From a checkpoint of a small class-conditioned image diffusion model: 10.5M parameters.
Rows from block 3, named by matrix and row number. Each number is 128 + 24 x the weight over its row's rms, rounded and kept within 0 to 255. All counts start at 0. After the name is the row's rms in percent of the matrix's.
# ada: adaLN modulation (shift, scale and gate of each sublayer stacked) (model.blocks.3.ada.weight, 1152x256), inputs 128-255
ada.410 102 [ 97 133 152 137  99 109 126 139 133  96 133 131 134  99  98 143 149 141  92  74 147 182 118 122 164 105 127 151 113 145 154 141  87 114 135  89 149 157 105 153  97 136 112 178 157 127 135 129 163 157 107 124 110  96 152 153 139 172 152 110 170 102 134 106 148 173 190 117 168  96 154 129  83 104 124  93 118 161 148 107 146  98  81 110  72 133 155 171 154 143 108 152 103 130 110 124  86 142 114 139 156 108 120 144 147 106 136 134 177 127 157 138  92 113 140 131  89 125 113 102 174 101 102 117 107 131 148 101]
ada.411 117 [148 156  97 158 124 136 106 114 169 122  93 152 148 130 134 125 125 103 129 137 123 175 159 125 129 152  94  92 125 129 161 122 136 156 176 120 138 127 163 105 188 117  80 106 161 116 147 131 144  88 155 148 146 115 165 111 102 115 112 155 176 137 130 100 133 134 121 133 121 139 113 117  98 159  81 141 122 146 149 136 131 115 131 113 113 135 113 126 114 104 167 132  77 150 162  73 123 139 116 114 148 161 122 120 118 149  88 108 147 122 110 123 129 135 152  82 116 128 117  69 109 174 125 107 157 129 140 140]
ada.412 069 [120 154 135 153  85 143 125 148 145 132  97 122  96 137 117  99 104 151 129 138 129  92 113 127 122 187 137 148 139 107 173 149 120 122 122  60 103 128 129 123 124 137 128 117 134 133 129 152 129 108 108 103 117 151 146 127 117 137 127 141 104  98 156 158 123 168 140 107 129 144 127 104  75 127 120 124 118 110 155 107 148 124 148 108 118  96 128 112  91 126 120  99 157 157 133 143 113 182 113 101 159 132 180 124  98 128 122 137 127  89  96 128 107 142  87  98 106 122  83 104 138 155 112 139 137 108  75 174]
ada.413 062 [111 152 149 135  91 157 143 129 174 107 136  89 118 113 111 141 161 143 112  93 168 135 147 153 130 109 144 133 121 197 128 117 111 168 127 120 104 150 119 138 121 143 157 127 112 161  68 136 149 131 120 103 109 140 125 185 164 138 126 126 124 114 152 170 166 130 137 158 170  76 158 150 112 115 110 101  95 153 158 139 166 110 111 119 106 126 151 135 120 146 161 112 144 118 138 158 140 144 112 129 120 107 110  90  99  92 101 136 148  68 125 169  87 119 109 155 112 123 109 120 108 102 107 173 128  90 119 136]
ada.414 112 [ 97 101 105 152 117 129 115  99  88  92 125 117 171  88 118 125 115  86 107 104 136 117 112 124 119 110 137 149 111 128 141 105 101  88 104 139  86 166 105 164 109 125 145 168 114  76 165 175 175 143 150 128 179 129  80  94 107 158 145 100 146 101 153  92 118 148 136  91 107 122 143 146 127 104 147 125 133 135 145 108 161 112 132  89  88 148 153 143 153 113  91 106 120 110  87 103 123 140 162 136 109 118 138 133 158 145 150 101 150 134 154 124  66 122 123 116 118 116 116 123 104 122 123  97  75 117 129 149]
ada.415 073 [143 142 169  97 107 111 109 164 125 155 113 157 120 144 141 162 110  92  82  98  93 102 118 103 112 168 165  96 120 141 172  95 127 110 146  70 101 118 131 148 139 150 113 132 146 133 139 127 115  99 130 102 148 159 147  76  94  76  96 118 162 190 109 158 153 137 155 126  85 100  96 150 125 126 138 132 115  80 119 159 118 135  98 121 137 124 106 145 115 106 130 141 111 145 104 109 120 141 105  77 140 144 157 129 106 129 121 127 141 120 143  95 142 120 154 125 101 140  97 149 153 158 176  77 122 126 100 132]
ada.416 092 [ 98 105 131 160 101 133 131 133  87  91 124 127 135  91  91 152 143 129 132  77 146 117  94 134  87 115 113 152  65 146  96 148 134  86  98 127 113 150 111 137  96 104 128 149 133 154 137 139 143 141 115 108 120 132 102 121 164 147 145  95 120 109 131 109 103 149 122 121 151 112 153 115 111 114 142 137 125 156 133 113 158  95 117 105 101 128 156 138 129 148  83 128 141  98 128 140 125 170 111 141 118 105  96 106 154 140 148 137 141 112 139 136 109 136 123 112 149  96 152 128  91 108 110 145 110 132 116 131]
ada.417 084 [163 125  96 147 125 137  92 128 158 154  96 165 158 166 131  95 100 142 146 128 131 113  98  86 131 146  76 125 163  89 106  97 121 127 157 138 116 119 152  91 106 162 123 134 135  90 151 127 150  99 110 133 137 112 123 118 104  85 112 145 121 113 123 129 126 115 120 139 127 131 128 109 162 154 116 163 153 127 137 160 102 184 159 130 137 153 116 116  98 116 126  83 133 166 123 113 136  97 137  77  95 159 155 125  95 137 117 113 106 141 131 129 135 139 149  68 149 143 129 112 155 162 153  94 138 152 126 114]
ada.418 065 [123 107 189 144 140 107 169 113 147 134 155 145  79 134 141 141 124 116 137 121 135 112  81 103 153 129 141 120 134 160 146 132 137 151 137 127 152 127 129 131  97 170 156 107 114 149 136  98 104 108 119 133  70 134 161 131 113 183 161 130  45 145 123 147 126 131 100  80 116  97 127  67 113 130 125  95 132 126  73 117 117  96 120 134 120 117 129 130 118 118 177 117 125 118 104 108 127 119 130 118 214 134 118 124 116  86 151 123 130 115 124 142 161 130 153 134 117 148 163 145 152 121 138 127 105  99 118 145]
ada.419 096 [116 179 102 169 102  99 130 142 161  83 157 134 173 100 111 115 117 124 153 104 113  86 122 121 162 121 124 127 105 155 175 141 154 138 134 125 134 109 141 125  77 115 129 118 150 127 176 138 135 135 160 110 146  57 179 145 138 120 127 115 150 113 137  50 114 110 128  93 114 150 110 103 126 133  92 110 119  89 124 129 139  98 160 125 129 140 109 130 149 134 105 114 133 130 174  82 159 136 116 129 131 128 143 145 129 129 120 150 131  88 134 117 122 129 145  87 129 125 154  62 113 125  99 111 155 145 131 108]
ada.420 101 [137 153 111 137 154 113 158 149 133 156 113 179 129 140 145 103 114  78 146 125 121 142 134  92 131 128 135 116 146 140 115 118 147 156 142 174 126 119 132 119 147 130 159 117 132  90 139 129 113  55 179 132 110 181 129 105  93 102  94 115 141 136 122 123 137 117 111 130 128 107 123 141 120 134  83 148 110 111 107 124 117 128 139 147 194 176 121 145  99 116 126 153 129 109 145  54 133 150 162 125 148 145 120 120 153 125 130  78 117 138 141 116 177 132 134 123 111 145 211 131  81 132 131 111 107 136 168 117]
ada.421 069 [125 121 128 148 125 120 144 152 109 123  99 139 161 122 178  96 140 141 109 155 129 121 165 116 102 121 128 146 117 117 144 162 158 119 199 114 180 129 127 130 114 155  80 120 132  96 124  96 117 149 166 128 132 115 115 136 140  74 160 128 169 101 146 112 136 176 132  94 114 121 130  84 128 130 120 181 122 189 125 123 140 154 173 131 177  99 128 120 150 136  74 155 169 108 137 139 122 141 108 188 106 111 117 129 149 145  86 141  72 129 142 134 126 126 121 148 103 127 115 146 104 111 187 149 114 184 139 140]
ada.422 087 [145 105 165  87 120 105 174 124 103 142 190 134 151 127 122 139 102 102  87 155 130 129 117  75 176 115 121 112 137 143 118 107 124 122 115 127  90 127 132 120 123 119 104 134 125  95 107 114 163 111 119 130 129 145 116  99  93 122 131 104  80 126  74 149 140 123  79  88 129  91 126 152 121 134 144 136 143  91  93 134 121 126 132 130 136  78 127 130  89 104 158 128 142 109 109 120 104 137 139 113 143 126 113 138  97 133 124 127 137 156 166 137  57 109 147 148  91 134 169 201 113 120 166 139 101 102 100 122]
ada.423 061 [131 107 121 165 125 131 131 121 136 151 171 113 182 124 114 152 116 127 104 114 134  75 112 147 151 145 133 141 145 158 135  76 128 154 138  78  62 137 131 136 131 122 141  94 146 110 116 110 128 122 126 138 131 160 125 129 120 180 111 133  81  99 147 148 133  58 136 131  90 132 130 159 130 128 120 136  88  99 114 147 141 135  85 119 148 184 131 184 136  90  94 134 120 132  99 110 126 147 113 142 130 131 132 119 101 106 133 122 135 136  92 129 123 136 135 128  74 158 138 105 158 139 114 111  72 110 135 127]
ada.424 114 [ 80  79 105 109 136 124 125  95 110  77 106 135 143  88 145 140 116 132 130 124 129 107 126 134 136 113 145 172 108 134  62 152 109  91 122 165 181 166 103 167  99 160 132 146 103 138 179 117 101 150 109 125 113 101  96 132 113 144 103 118 152 122 119  85 141 125 125 143 129 138 140 112 168 100 133 134 114 112 109 107 114 162 126  97 130 130 151 107 150 138 141 118 135 135  96 139 126  87 150 125 133 112 126 137 161 131 159 108 100 113 152 110 150 115 122 126 157 135 161 101 141 114 143  72 115 147 169 120]
ada.425 088 [148 124 165 140 111 162 174 174 147 146 135 122  84 145 112  88 128 156  88 114 158 146 111 122 137 122  97 162 116 101 113 160 134 125 125 143 136 127 133  85 178 185 114 158 129 108  87 149 105  92 114  93 104 168  74 165 121 140 151 106 106 128 122 145 137 126 140 156 160 138 162 113  94 135 123 116 124  89 136 116 153  99 138 144 125 103 148 145  87 129 104 159 141 110 132 116 134 159 160 127 142 120  80  84 151 135 127 120 140 108 129 153 101 134  84 113 151 123 154 109  95 110 100 144 148 124 142 168]
ada.426 115 [155 114 126 115 114 167 115 156 126 137 142 142 128 158 141 102 123 125  64  92 120 178 112 107 170 120 123 123 148 122 128 165  74 116 119 166 107 137 139 133 126 121 154 194 110  97 168 154  90 147 143 159 155  96 130 114 135 135 138 154 122 121 149 111 143 130 175 148 162 112 119 138 127 138 128 118 154 126 111 107 109 125 105 116 111 145 122 151 112 175 100 129 111 162 119 169 144 108 169 127 152 146 127 127 153 122 185 146 142 160 133 114 129 129 124 115 123 104 177 144 167 145 135  97 102 153 160  95]
ada.427 067 [109 100 161  95 130 136 115 129 125 130 132  96 111 122 123 126 157 171  79 125 120 186 167 117  82 133 148 131 119 142 172 156 100 126 137 129 149 118 117 127 102 152  93 166 155 148 140 173  83 147 166 111 162 135 103 148 124 155 189 120 154 126 157 138 121 129 179 115 118 115 127 173 113 117 141 124  81 143 146 129 128 138  97 146  77 136 126 133 137 123 125 195 152 141 138 140 105 129 124 149 180 125 151 111 143 142 160 122 167 102 117 116  87 137 105 122 121 157 134 133 165 119 156 106  94 114 138  95]
ada.428 087 [118 129  93 116 131 163 126  97 141 109 101 122 136 125 144 130  96 114 167 153 112 111 141 147 104 141 139 126 143 158 143 142 144 126 107 121 163 130 135 142 116 113  88  84 122 147 173  97 112 116 157 139 112 108 169 122  97 143 120 157 151 187 112  96 116 126 107 106  86 141 114  88 143 132  97 136 152 152 105 114 125  81 176 114 133 100 120 109 131 131 137 128 131 137 146  80 180 121 122 115 127 137 155 148 127 175 122 117 108 138 144 111 147 115 140  98 136 109 105  44  96 153 130  86 169 123 121 143]
ada.429 117 [118 144 171 141 110 133 120 183 124 138 143 136 118 114 122 124 147 126 139 132 115 155 173  86 125 138 133 134 123 103 170 140 106 106 148  20 108 144 128 143 125 112 108 153 188 105 120 126 100 141 125 143 113 136 142 105 138 154 127 143 109 105 150 121 138 182 152  94 135  94 120 143  61 125 151 130 149 141 138 106 142 108 129 114 143 135 126 138 118 106 131 172 101 131 129 111  87 182 128 169 181 130 117  76 151 111 107 141 141 154 170 109 144 112 141 144  83 145 132 133 161 141 117  83 131 123 139 139]
ada.430 105 [158  79 128  94 172 125  87 129 156 125 122 147 146 148 134 135  80 137 136  90 121 122  74 138 121 111 124 102 111 124  74 143 125 155  93 195 140  94 152  92  91 112 160 122 105 134 152  94 140 132 127 140 125  80 139 155 132 103 120 151 114 158 130  85 143 136 109 161 137 150 114 113 180 152 122 129 160 132 110 129 107 125 107 155 148 137 108 101 132 151 135 112 109 149  95 134 149  76 125 111 129 140  85 165 140 124 150 144 130 125 152 123 147 153 133 131 167  96 142 117 159 113 131 119 131 180 122 105]
ada.431 045 [153 145 104 139 124 181 148 145 110 163 143 144 141 176 104 116 149 106 103 121  90 124 127 116 114  68 170  95 171 156 152 115  94 132 122 170 125  92 135 141  95 154 137 149 112 109 123 174 110 176 155 174 126 117 112 123  97 158 129 140 130 125 168 120 122 121 170 123 155 126  94 118 135 140 123 144 108 137 115 145 163  94 120 178 136 152  97 127 115 122 109 130 114  79 121 106 128 138 132 110  94 137 116 124 125 124 130 123 128 238 118  96  87 110 109 174 121  98 143 166  98 114 145 140 117 123 139 159]
ada.432 106 [110 118 136 165  76 124 117  96 119 112 121  70 104 110  94 158 139 108 124 113 154 116 146 151 101 149 115 153 113 132 148 123 129  86 115  84  89 160 110 140 124 109 116 164 104 124 152 137 126 110  84  90 158 162 150 114 133 173 130 109 152 125 143 140  83 124 122  84 130 106 164 149 100 110 175 108 133  94 138 125 142 147 145  93 112 117 166 105 149 101 124 116  90 137 122 128 147 175 136 150 133 110 138 111 121 114 126 153 126 112 110 145 113 116 150 102 124  83 134  77 114 135  99 114 116 110 105 128]
ada.433 103 [127 102 133 192 113 163  77 140 106 122  99 144  98 137 143 125 140  55 103 131 101 164  82 100 114 164 145 107 120 152 126 139 149 114  79 175 146 108 137 137 119 140 137 158 105 122 166 165 138  92 147 108 141 128 126  53 133 152 123 107 124 142 121 115 143 108 140 154 173  99  97 118 113 133 145 169 157  71 132 135 101 135 137 103 149 135 107 135  91 133 145 135 136 153 150 135 128 114 114 125 148 146 162 136 134 146 144 128 116  87 117 104 128 161 141 101 145  94 166 161 120 155 140 143 109 137 136  92]
ada.434 117 [160 104 140 155 151 152 121 158 152 112 131 149 130 103 139 125 134  83 101 120 131 164 118 102 158 131 126  87  86 105 114 155  99 153 142 118 155 137 168 116 124 119 159 168 148 132 119 124 138 124  96 153 118  92 130 100 143 148 140 150 127  87 113 112 133 163 149 137 174 121 110 116  79 164 144 151 168 120 119 129 126 130 106  92 132 149 118 125 114 149 155 109 123 154 134 145  99 118 147 134 152 158  74 142 141 128 139 135 135 107 137 139 127 155 148 122 142 142 150 165 179 143 138 112 108 150 126 114]
ada.435 064 [126 129 137 177 123 158 117 126 129 124 173 138 106 136 143  72 102 117 126  85 131 139  89 111 145 129 132 153 128 175 111 167 128 119 122 145 182 124 132 125 117 130 132 174 113 118 128 116 143 127 125 128 111 134  97 116 120 157 172 134 138 153 115 118  83 182 154 141 181 135 124 123 128 131 107 130 130 129 131 191 125 137 124 128 160 165 125 137 115 112 158 147  90 129 139 124 131 147 119 134 164 132 126 206 155 128 149 115 116 115  97 122 140 143 152 117 132  95 190 113 117 126 142 113 144 148 145  98]
ada.436 078 [129 129 159 152 123 125 122 137 117 141 115 147  86 140 123 131 177 114 140  84 129 144 157 109 129 133 128 136 152 125 121 139 121 122  74  88 161 133 130 129 148 149 152 148 146 151 123 174 154 119 101 138 147 154 163  97  96 171 122 115 135 176 127 140 142 142 157 113 187 123 130 106  88 130 159 151 165  78 168 136 136  90 103 128  90 148 129  72  86  82 178 108 108 130 159 119  99 158 130 126 143 135 122 132 134  97 108 105 103 146 116 129 118 138 142 120 115 138  93 161 145 142 136 120 132 113  60 155]
ada.437 102 [147 177 143 158 118 127 146 160 181 137 157 123 117 149 140 148 142 162 111 148 101 119 148  99 117 159 115 130 144 123 156 125 142 141 107  82 100  92 158  98 122  91 140 124 137 127 130 153 169 154 119 132 121  69 169 162 130 147 111 151 155 129 101  95 122  93 124 106 104  97  95 175  72 154 120 156 139  89 131 134 131 140 157 152 188 136  90 118 108 143 144 131 129 151 136 118 136 172 140 133 135 149 154 128 110 106 102 152 133  99 128 110 124 162 108  96  88 138 139  67 145 142 100 136 146 102 126  87]
ada.438 091 [131 120 173 120 122 106 174 148 147 140 156  96 121 124 121 125 159 166 104 122 117  81 153 115  81 127 148 133 116  62 127 143  66 128 118  92  96 116 131 122 144 140 122 163 162 100 101 139 127 145 110 102 112 100  69 154 136 156 144 118 143 128 167 137 142 114 127 105 110 126 120 136 101 128 149 116 136 123 108  61 157 133 157 138 144  61 119 117 125 125  65 126 158 132 114 145 108 130 163 177 127 117 131 119 166  78  60 166 108 115 172 123 132 119  95 132  85 174 145 138 186 110  92  77 136 115  97 144]
ada.439 084 [191 145 109 136 147  96 127 153 140 165 151 160 162 155 152 122 144 139 154 116 115 120 125 157 120 146 105  94 108 123 131 121 130 132 143  96  93  98 171  77 127  94 166 124 182 124 117  94 125 116 141 153 125 143 163 128 141 109  86 165 148  82 139 127 161 165 126 121 166 142 107 153 147 172 139 109 132 107 153 149 171 134 126 152 150 151 101 115 107 141 136 110 106 135 110 125 135 140 114 130 147 147  82 110 150 128 119 140 128 151 127 122 160 123 122 135 118 142 141 141 132 150 164 115  95 149 142 105]
ada.440 093 [129 121 117 118 166 110 129 145 110 131 133 100  99 119 128 138  91 128 130  89 128 134 119 201  92 107 110 112 106 133 112 155 107 118 111 181 130 136 124 122 143  92 125 145 130 140 145 106 109 106 147 142 126 171  87 123 142 131 114 129 154 132 160 108 148  97 139 136 113 170 143 121 133 128 141  88 101 130 130 105 165 149 103 129 111 124 141 127 139 147  82 133 130 118 104 138 176  84 107 108 147 132  92 131 186 120 145 113 122 172 141 110 128 114 114 151 181  95 140 103 130 123 112  64  95 130 154 125]
ada.441 063 [126 134 119 125 134  94 138 100 110 141 130 132 149 132 171 107 155 141 148 113 125 150 120 142 123 147 131 139 139 188 141 124 125 126  96  93 147 130 128 125  54 177 125 148 172 168 144 112 143 109 148 121 120 142 120 120 132 144  85 134 131 147 153 126 147  90 199 102 131 145 130 168 146 128 132  99 101 178 115 157 172 130 103 123 144 191 129 143 106 110  88 151 136 135  91  93 118 135  65 127  74 117 141 125 141 114 137  95 154 142 153 121 165 114 166 123 133 158 148 133 148 129 130 106 106 139 161 132]
ada.442 049 [146 171  93 114 122  63 134 156 145 159 150 133 120 140 128 115 128 127 125 154 124 151 150 123 154 116 127 115 138 192 142 127 116 119 114 107 186 125 128 126 139  98 120 150 149 134 123 174 129 141 198 134 140 132 157 150 125 132 121 152 126  99 141 130 131  81 125 111  79  98 128 164  89 129 120 199 147 124  96 149 103 111 174 137 140 104 126 160 141 124 127 109 144 120 184 111 128 179 119 127 132 130 120 147 109 147  97 157 140 138 156 129 135 118 127 141 120 130 106 119 139 125 147 119 124 134  99 177]
ada.443 050 [128 142 140 182 146  98 134 168 134 139 129 178 130 122 138 163 104 119 177  75 133 153 138  99 145 127 131 116 142 137 125  89 146 148 111 126 159 136 128 133 173 115 138 132 154 114 113 124  98 132 163 139 140 141 134 118  94  96 112 133 139 132 119 144 145 100 135 144 105 168 132 132 103 125 113 124 150 106 118 100 136 198 105 129 140 141 132 156 154  89 143 133 142 120 124 119 133 129 106 133 153 140 133 151  91 178 117  96  92 110 124 132  85 139 122 171 148 157  89 136 128 133 113 131 170 133 146 123]
ada.444 082 [109  98  79 107 137 132 130  82  77 115  75 118 162 103 119 134 107  58 113 141  95 119 135 139 129 138 151 134 167 151 148 100 100  97 127 131 164 146 116 164 141 135 105 140 123 104 184 131 104 121 140 149 164 147 137  37  97 138 112 117 145 124 116 101 102 137 106 104  92 153  97 144 152 115 153 134 148  95  91 138 143 147 147  93 175 121 121 134 127  93 132 116 165 114 110  97 112 122 130 113 147 150 180 168 134 141 160  84 111 156  67  85 110 124 133 125 106 139 115 162 111 167 167  68 112 122 122 141]
ada.445 110 [169 167 150 149 129  92 120 147 195 161 136 156 146 183 141 122 107 185 135 152 106 143 128 120 139 144 116 112 166 101 126 117 138 161 148 104 118  90 157  92 115 126 144  92 136 103 118 125 157 137 130 144 121  93 166 176 137  89 139 173 138 128 124 132 131 135  89 133 116 114 100 126 119 156  79 135 107 143 146 143 101 147 154 173 147 118  95 102 130 146 124  84 127 167 160 128 147 122 105 144 135 139 137 142  88 119 117 159 125 137 135 113 150 138 117 110 121 127 112  68 163 133 131 117 180 154 116 109]
ada.446 074 [126  85 116  85 130 107 107 124 135 132 126 131 110 138  98  89 110 128 160 115 127 170 114 159 108 131 111 126 135 144 115 157 133 119 145 123 141 137 129 126 160 153 133 113 128 132 142  91 157 123 119 146  92 124 134 125 131  44 176 151 121 117 142 119 162 139  99 143 115 145 129  77 123 130 124 140 185 181  91  98 140  91 101 114 157  59 130 127  98 132  92 117 154 125 158 135 168 103 170  92 136 129 127 120 145 129 142 155 124 140 139 120 165 114 126 122 196 115 119 123 147 141 124 115 149 167 164 192]
ada.447 060 [136 139 132 108 110 134 128 130 160 144 146 138 158 166 126 134 124 153 162 142 126  97 145 111  76 134 113 112 131 108 144 102 130 124 117 160  97 126 126 122 114  94 112 144  87  99 151 149 144 125 142 106 167 101 185 157 120 147  90 140 124 160 128 142 140 113 123 144 105  88 138 163 145 127 124 143 114 127 102 143 126 175 156 125 188 160 135 121 140 110 121 138  93 151 159 134 152  95 156 155 104 119 124 130 132 132  74 171  95 119 131 117 184 114 136 125  97  65 167  99 145 113 170 117 106 149 123 106]
ada.448 040 [133  94 108 114 141 142 112  76 128 115 113 134 129 120 148 106 114 182 151 144 126 143 105 156 154 195  92 171 145 155 140 105 163 134 138  76 142 127 150 105 150 100 119 103 154 138 163  89 136 141 104 138 155 105 155 123 113 121 137 138 133 134 112  97 117 130  89 109 106 127 122 129 156 143 155 109 163 102 116 127 119 119 134 116 138 125 121 133  99  74 123 123 119 150 141 111 144 117 144 108 103 129 177 130 116 154 138  98  96  82  91 122 122 146 165  79 133 160 136 106 127 161 137 127 118 128 119 133]
ada.449 077 [140 113 140 130 154 192 156  99 136 143  86 149 101 136 105 100 132 102 129 136 110 108 112 103  76 131 125 124 168 134  92 122 161 136 139 184 145 106 143 110 167 131 116 131  76 130 188 169 131 116 140 122 164 129 127 116  65 178 117 128  99 140  82 113  98  76 134 146 109 148 107 133 142 142 133 157 166  88 101 187 124 143 107 152 104 124 112 141 136  63 158 118 126 138 117  99 155  93 131  69  99 147 150 127 101 128 151  94 102 116 129 115 141 142 121 100 137 149 117  85 131 146 124  89 125 120 112 128]
ada.450 109 [122 132 154 154 129 111 130 143 162 123 150 145 104 138 147 140 110 171 133 154 145 162 129  92 105 186  89 188 180 114  95 128 166 149 114 123 147 133 160  95 136  79 105 112 132 137 162 112 135 131 140 128 102  92 137 143 113 131 149 152 146 151 118  97 124 162 117 135 113 153 130 132 107 154 101 147 118 137 100 123  98 165 147 134 123 130 120 112 119 120 126 127 114 169 123 122 127 118 115 144 128 148 170 126 105 137 112 108 113  68 137 138 155 181 155  65 130 168 121  94 150 156 140 123 144 149 120  95]
ada.451 146 [155 174 129 162 148 129 123 163 171 118 121 182 130 115 150  99 115 104 130 133 138 130 131  77 108 136 105 101 124 134 148 111 156 182 117 138 127 120 167 104 127 115 136 119 158 114 140 153 144 124 167 164 133  90 165 124 111  92 125 161 135 130 113  84 117 163 140 122 104 124 109 131 117 164  66 149  99 139 118 173 112 123 132 117 147 155 108 126 136 123 143 129 134 150 165  79 145 130 114 128 128 167 101 162 105 144 143 109 135 111 122 149 125 170 141  92 116 155 114 124 122 152 171 147 134 167 115 120]
ada.452 135 [140 168 157 156  97 121 154 128 172 156 120 131 132 144 151 134 141 115 134 156 123 113 147  72 123 159 142 139 181 119 178 125 123 168 131  73 106 123 142 128 163 114 118 130 129  83 120 137 112 126 141 116 149 122 137 130  91  99 131 142 101 132 121 150 158 109 105 121 129 129 101 179  70 142 107 162 116 116 111 150  99 145 139 134 131 153 103 118 157 106 159 160 148 154 154 100  79 163 123 131 148 145 163 119  94  87 126 125 108  94 118 127 130 160 134  96  75 167 106 117 168 139  95 124 130 122 137 130]
ada.453 066 [114 114 117 111 123 133 160 147 170 131 159 133 187 125 117 115  95 168 155 147 167 133 119 117 106 127  90 144 153 133 137  88 124 165 122 147 108 147 128 109 105 115 122 103  93 133 102  99 125 110 113 128 124 124  94 170  96 146 145 148  98  95 149 164 117 114  93 105 106 160 156 128 146 128  78  80  93 153 134 155 161 128 113 114 144 146 152 123 167 133 102 155 129 110 123 123 148 106 101 126  94 124 130 117 109 143 143 129 114 129 142 173  90 118 137 102 143 134 118 117 106 126 130 155 106 132 137 136]
ada.454 060 [126 103 139  76 140 140 135 102 104 131 167  59 110 121  91 142 119 130 112 106 126 106  61 191 139 121 132 119 147 161 121 172  86 145 133 173 136 125 132 130  97  96 130 133 123 131 140 145 155 129 119 118 104 143 121 120 138 155 162 130  97 160 104 139  95 104 151 109  78 113 124 113 138 134 173  77 121 133 151 141 145 128 103 138  91 102 126  74 156 170 146 123 144 135  87 145 168 127  95 106 102 136 137 138 115 103 119 130 171 136 157 125 121 139  80 137 155 149 138 140 133 139  73 123 181 111 138 116]
ada.455 076 [103  74 141 106 122 120 132 111 128 117 164 114 103 123  96 122  93 102  87 134 119 163 107 116 145 125 162 115 122 133  95 148 101 115 157 194 102 124 120 144 183 140 124 156  52  95 152 157 125 138 137 108 161  96 109 124  97 113 110 115 114 118 111 135 154  74 138 153 109 124 119 162 166 120 140 143 153 104 101 170 122 177  84 124 116 121 125 136  57 130 124 155 127 135 107 165 149  55  98 103 106 118 155 111 112 102 137 163 119 120 135 126 142 118 138 122 136  93 170 141 130 115 125 131 112 128 137 126]
ada.456 100 [ 93 118 119 122 117 120 135 118  82 109 142 101  98 121  74 133 147 155 119  86 113 120 110 152 157  81 157 160 125 148 137 142 136 109 143 166 105 103  86 142 135 135 163 136 105 119 134 150 105 151 133 103 114 124 126 166 159 130  95  89 103 110 119 116 123 104 146 150 145  87 138 146 142  90 115 103 125 163 136 118 158  98  88 173 106 133 134 149 143 164 126 115 128  93 120 126 152 137 135 108 160  98 150 111 142 104 152 125 162 144 138 111 123 105 107 146 132 116 184 120  83  86  98 144 124  97 145 120]
ada.457 119 [109 127 136 131  95 109 112 113 148 139 111 116 140 115  94 146 121 151 121 119 146 152 152 128 119 142 118 145 120 102 168 110  88 118 165  37 123 144 119 121 156 159  86 150 173  91 109 124  97 104  78  84 135 140 142 143 117 121 104 104 102 101 102 157 120 102 112  92 112 147 149 156 103 122 143  97 166 142 117 121 120 160 121 119 105 153 145 146 121 111 126 162 121 140 108 113  96 131 130 151 110 115 144 121 128  88 111 141 147 109 135 146 120 105 148 101  92 168 147 109 187 125 115  78 123 115 136 107]
ada.458 089 [134 118 106 135 150 124 142 116 147 143  93 170 153 140 157  89 119 104 135 123 153  94 125 123 142 131  78 130 162 127  94 123 158 144 123 170 131 149 149  99 128 125 123 118 107 101 151 117 118  81 145 154 129 146 124 106  88  79  85 145 125 153  96  91 130 135 100 134 165 130 148 116 148 151 102 138 160 165 113 123 133 137 132 119 132 136 143 135  94 103 139 124 133 124 125  60 149 104 140  86 118 153 113 168 136 163 100  80  93 163 134 142 160 132 141  92 145 122 135  84  89 148 135  72 129 175 117 136]
ada.459 111 [ 72  94 140 108 125 145 168 107 105  81 136 100 113  59 124 120 131  81 157 143 139 105 118 143 125 118 171 130  86 142 146 109 114 114 143 126 128 174  91 180 141 126 153 118 117 143 130 157  95 119 137  93 108 139 115 111 118 129 115  87 103 122 170 138 136 119 144 124 113 138 154 148 139  89 153 121 131 120 110 134 158 126 101  82 135 108 168 142 100 133 102 156 146 107 135 125 119 123 116 125 148 108 133  96 140 106 153 124 133  94 108 135 127  99 113 152 121 148 136 146 120 113 122 116 108 114 116 157]
ada.460 082 [135 137 117 146 159 146 106 158 136 138 101 156 140 143 144  98 101 129 128 113 159 119 139 120 100 163  66 149 168 109 106 145 142 139 114 152 140 161 157  93 107 130 115 141 144 128 193 114 147  98 129 165 135 141 139  98 121 134 109 159 137 136 100  71 109 147 117 126 134 134 152 107 101 159 111 142 165 117 113 117 124 141 153 102 153 143 143 126 130 118 124 134 116 159 141 104 143 107 123 141 134 166 132 134 150 164 119  88 111 129 134 133 151 165 168  91 156 137 121 124 129 168 127  79 126 159 123 116]
ada.461 090 [121 149 178 143  90 130 185 145 140 110 175 105 144 124 165 173 155 113 123 118 140 128 121  98 151 151 132 172 139 122 118 138 118 117  75 112 121 146 116 143 129 108 127 154  92 144 126 130  69 123 119  97 100 143 113 126 101 123 154 114 127 118  91 135 129 118 111 140  83 121 141 187  67 112 147 143  96 124 103 108 117 136 153 115 107 115 142 124 147 120 110 184 178 156 138 169  84 148 129 153 152 118 130 159  88 130  71 155 132  70 144 131 113 155 102 115 107 109 142 133 144 120 124 150 149 137 159 112]
ada.462 091 [129 165 153 135 136 170 132 173 154 131 102 121 122 115 147 181 144  91 137 154 135 114 214  99  75  93 138  89 111 116 111  82 118 137 112 113 117 148 130 132 118 119  99 124 133 126  93 120 138 139 117 157 114 155 133 132 113 113 102 139 120 178 119 128 138 131 143 165 128 144 128 144 112 133 135 163  94 132 159 123 102 157 149 116 136  98 133  97  97 118 208 177 114 113 135 144  98 123 129 149 109 141  62 123  98 146  95 126 172 142 140 130  96 130 118 146 108 131  71 135 138 115 171 118 167 123 113 143]
ada.463 115 [133 127 152 141  99 113 113 129  87 139 152 113 136 142 101 142 141 160 144  99 119 147  87 137 123 186 119 166 150 140 169 150 117 113 153  69 130 110 138 114 115 158 107 159 163 135 136 119 157 130 105 116 146 128 159 110 168 152 155 118 140  98 117 130 121 160 132  77 111 106 118 124  88 136 155 106 116 114 129 135 156 122 133 132  84 164 114 140 165 113 128 126 124 140 111 132 113 190 124 126  98 122 194 114 154 113 121 133 131  95 157 120 127 149 160 112 106 164 148 182 133 150 132 142  82 130 145 117]
ada.464 077 [119 165 105 136 118 101 154 181 161 138  99 125 140 137 111  86 157 107 137 104 128  87  78 134 144 123 125 117 117 109 118 101 149 128 157 143 125 129 129 121 114 129  85 111  87 122 125  97 179 109 100 135  90 154 102 130 142  86 125 157 159  95 131 130 104 153 134  98  97 180 128  79 128 133 120 127 108 162 142 124 149 136 160 122 124 155 129  85 141 174 116 108 160 142 122 144 162 164 118 107  82 131  99 132 131 112 140 160 136 118 202 119 188 130  95 144 129  67 129 110 142 124 143 149 144 155 128 165]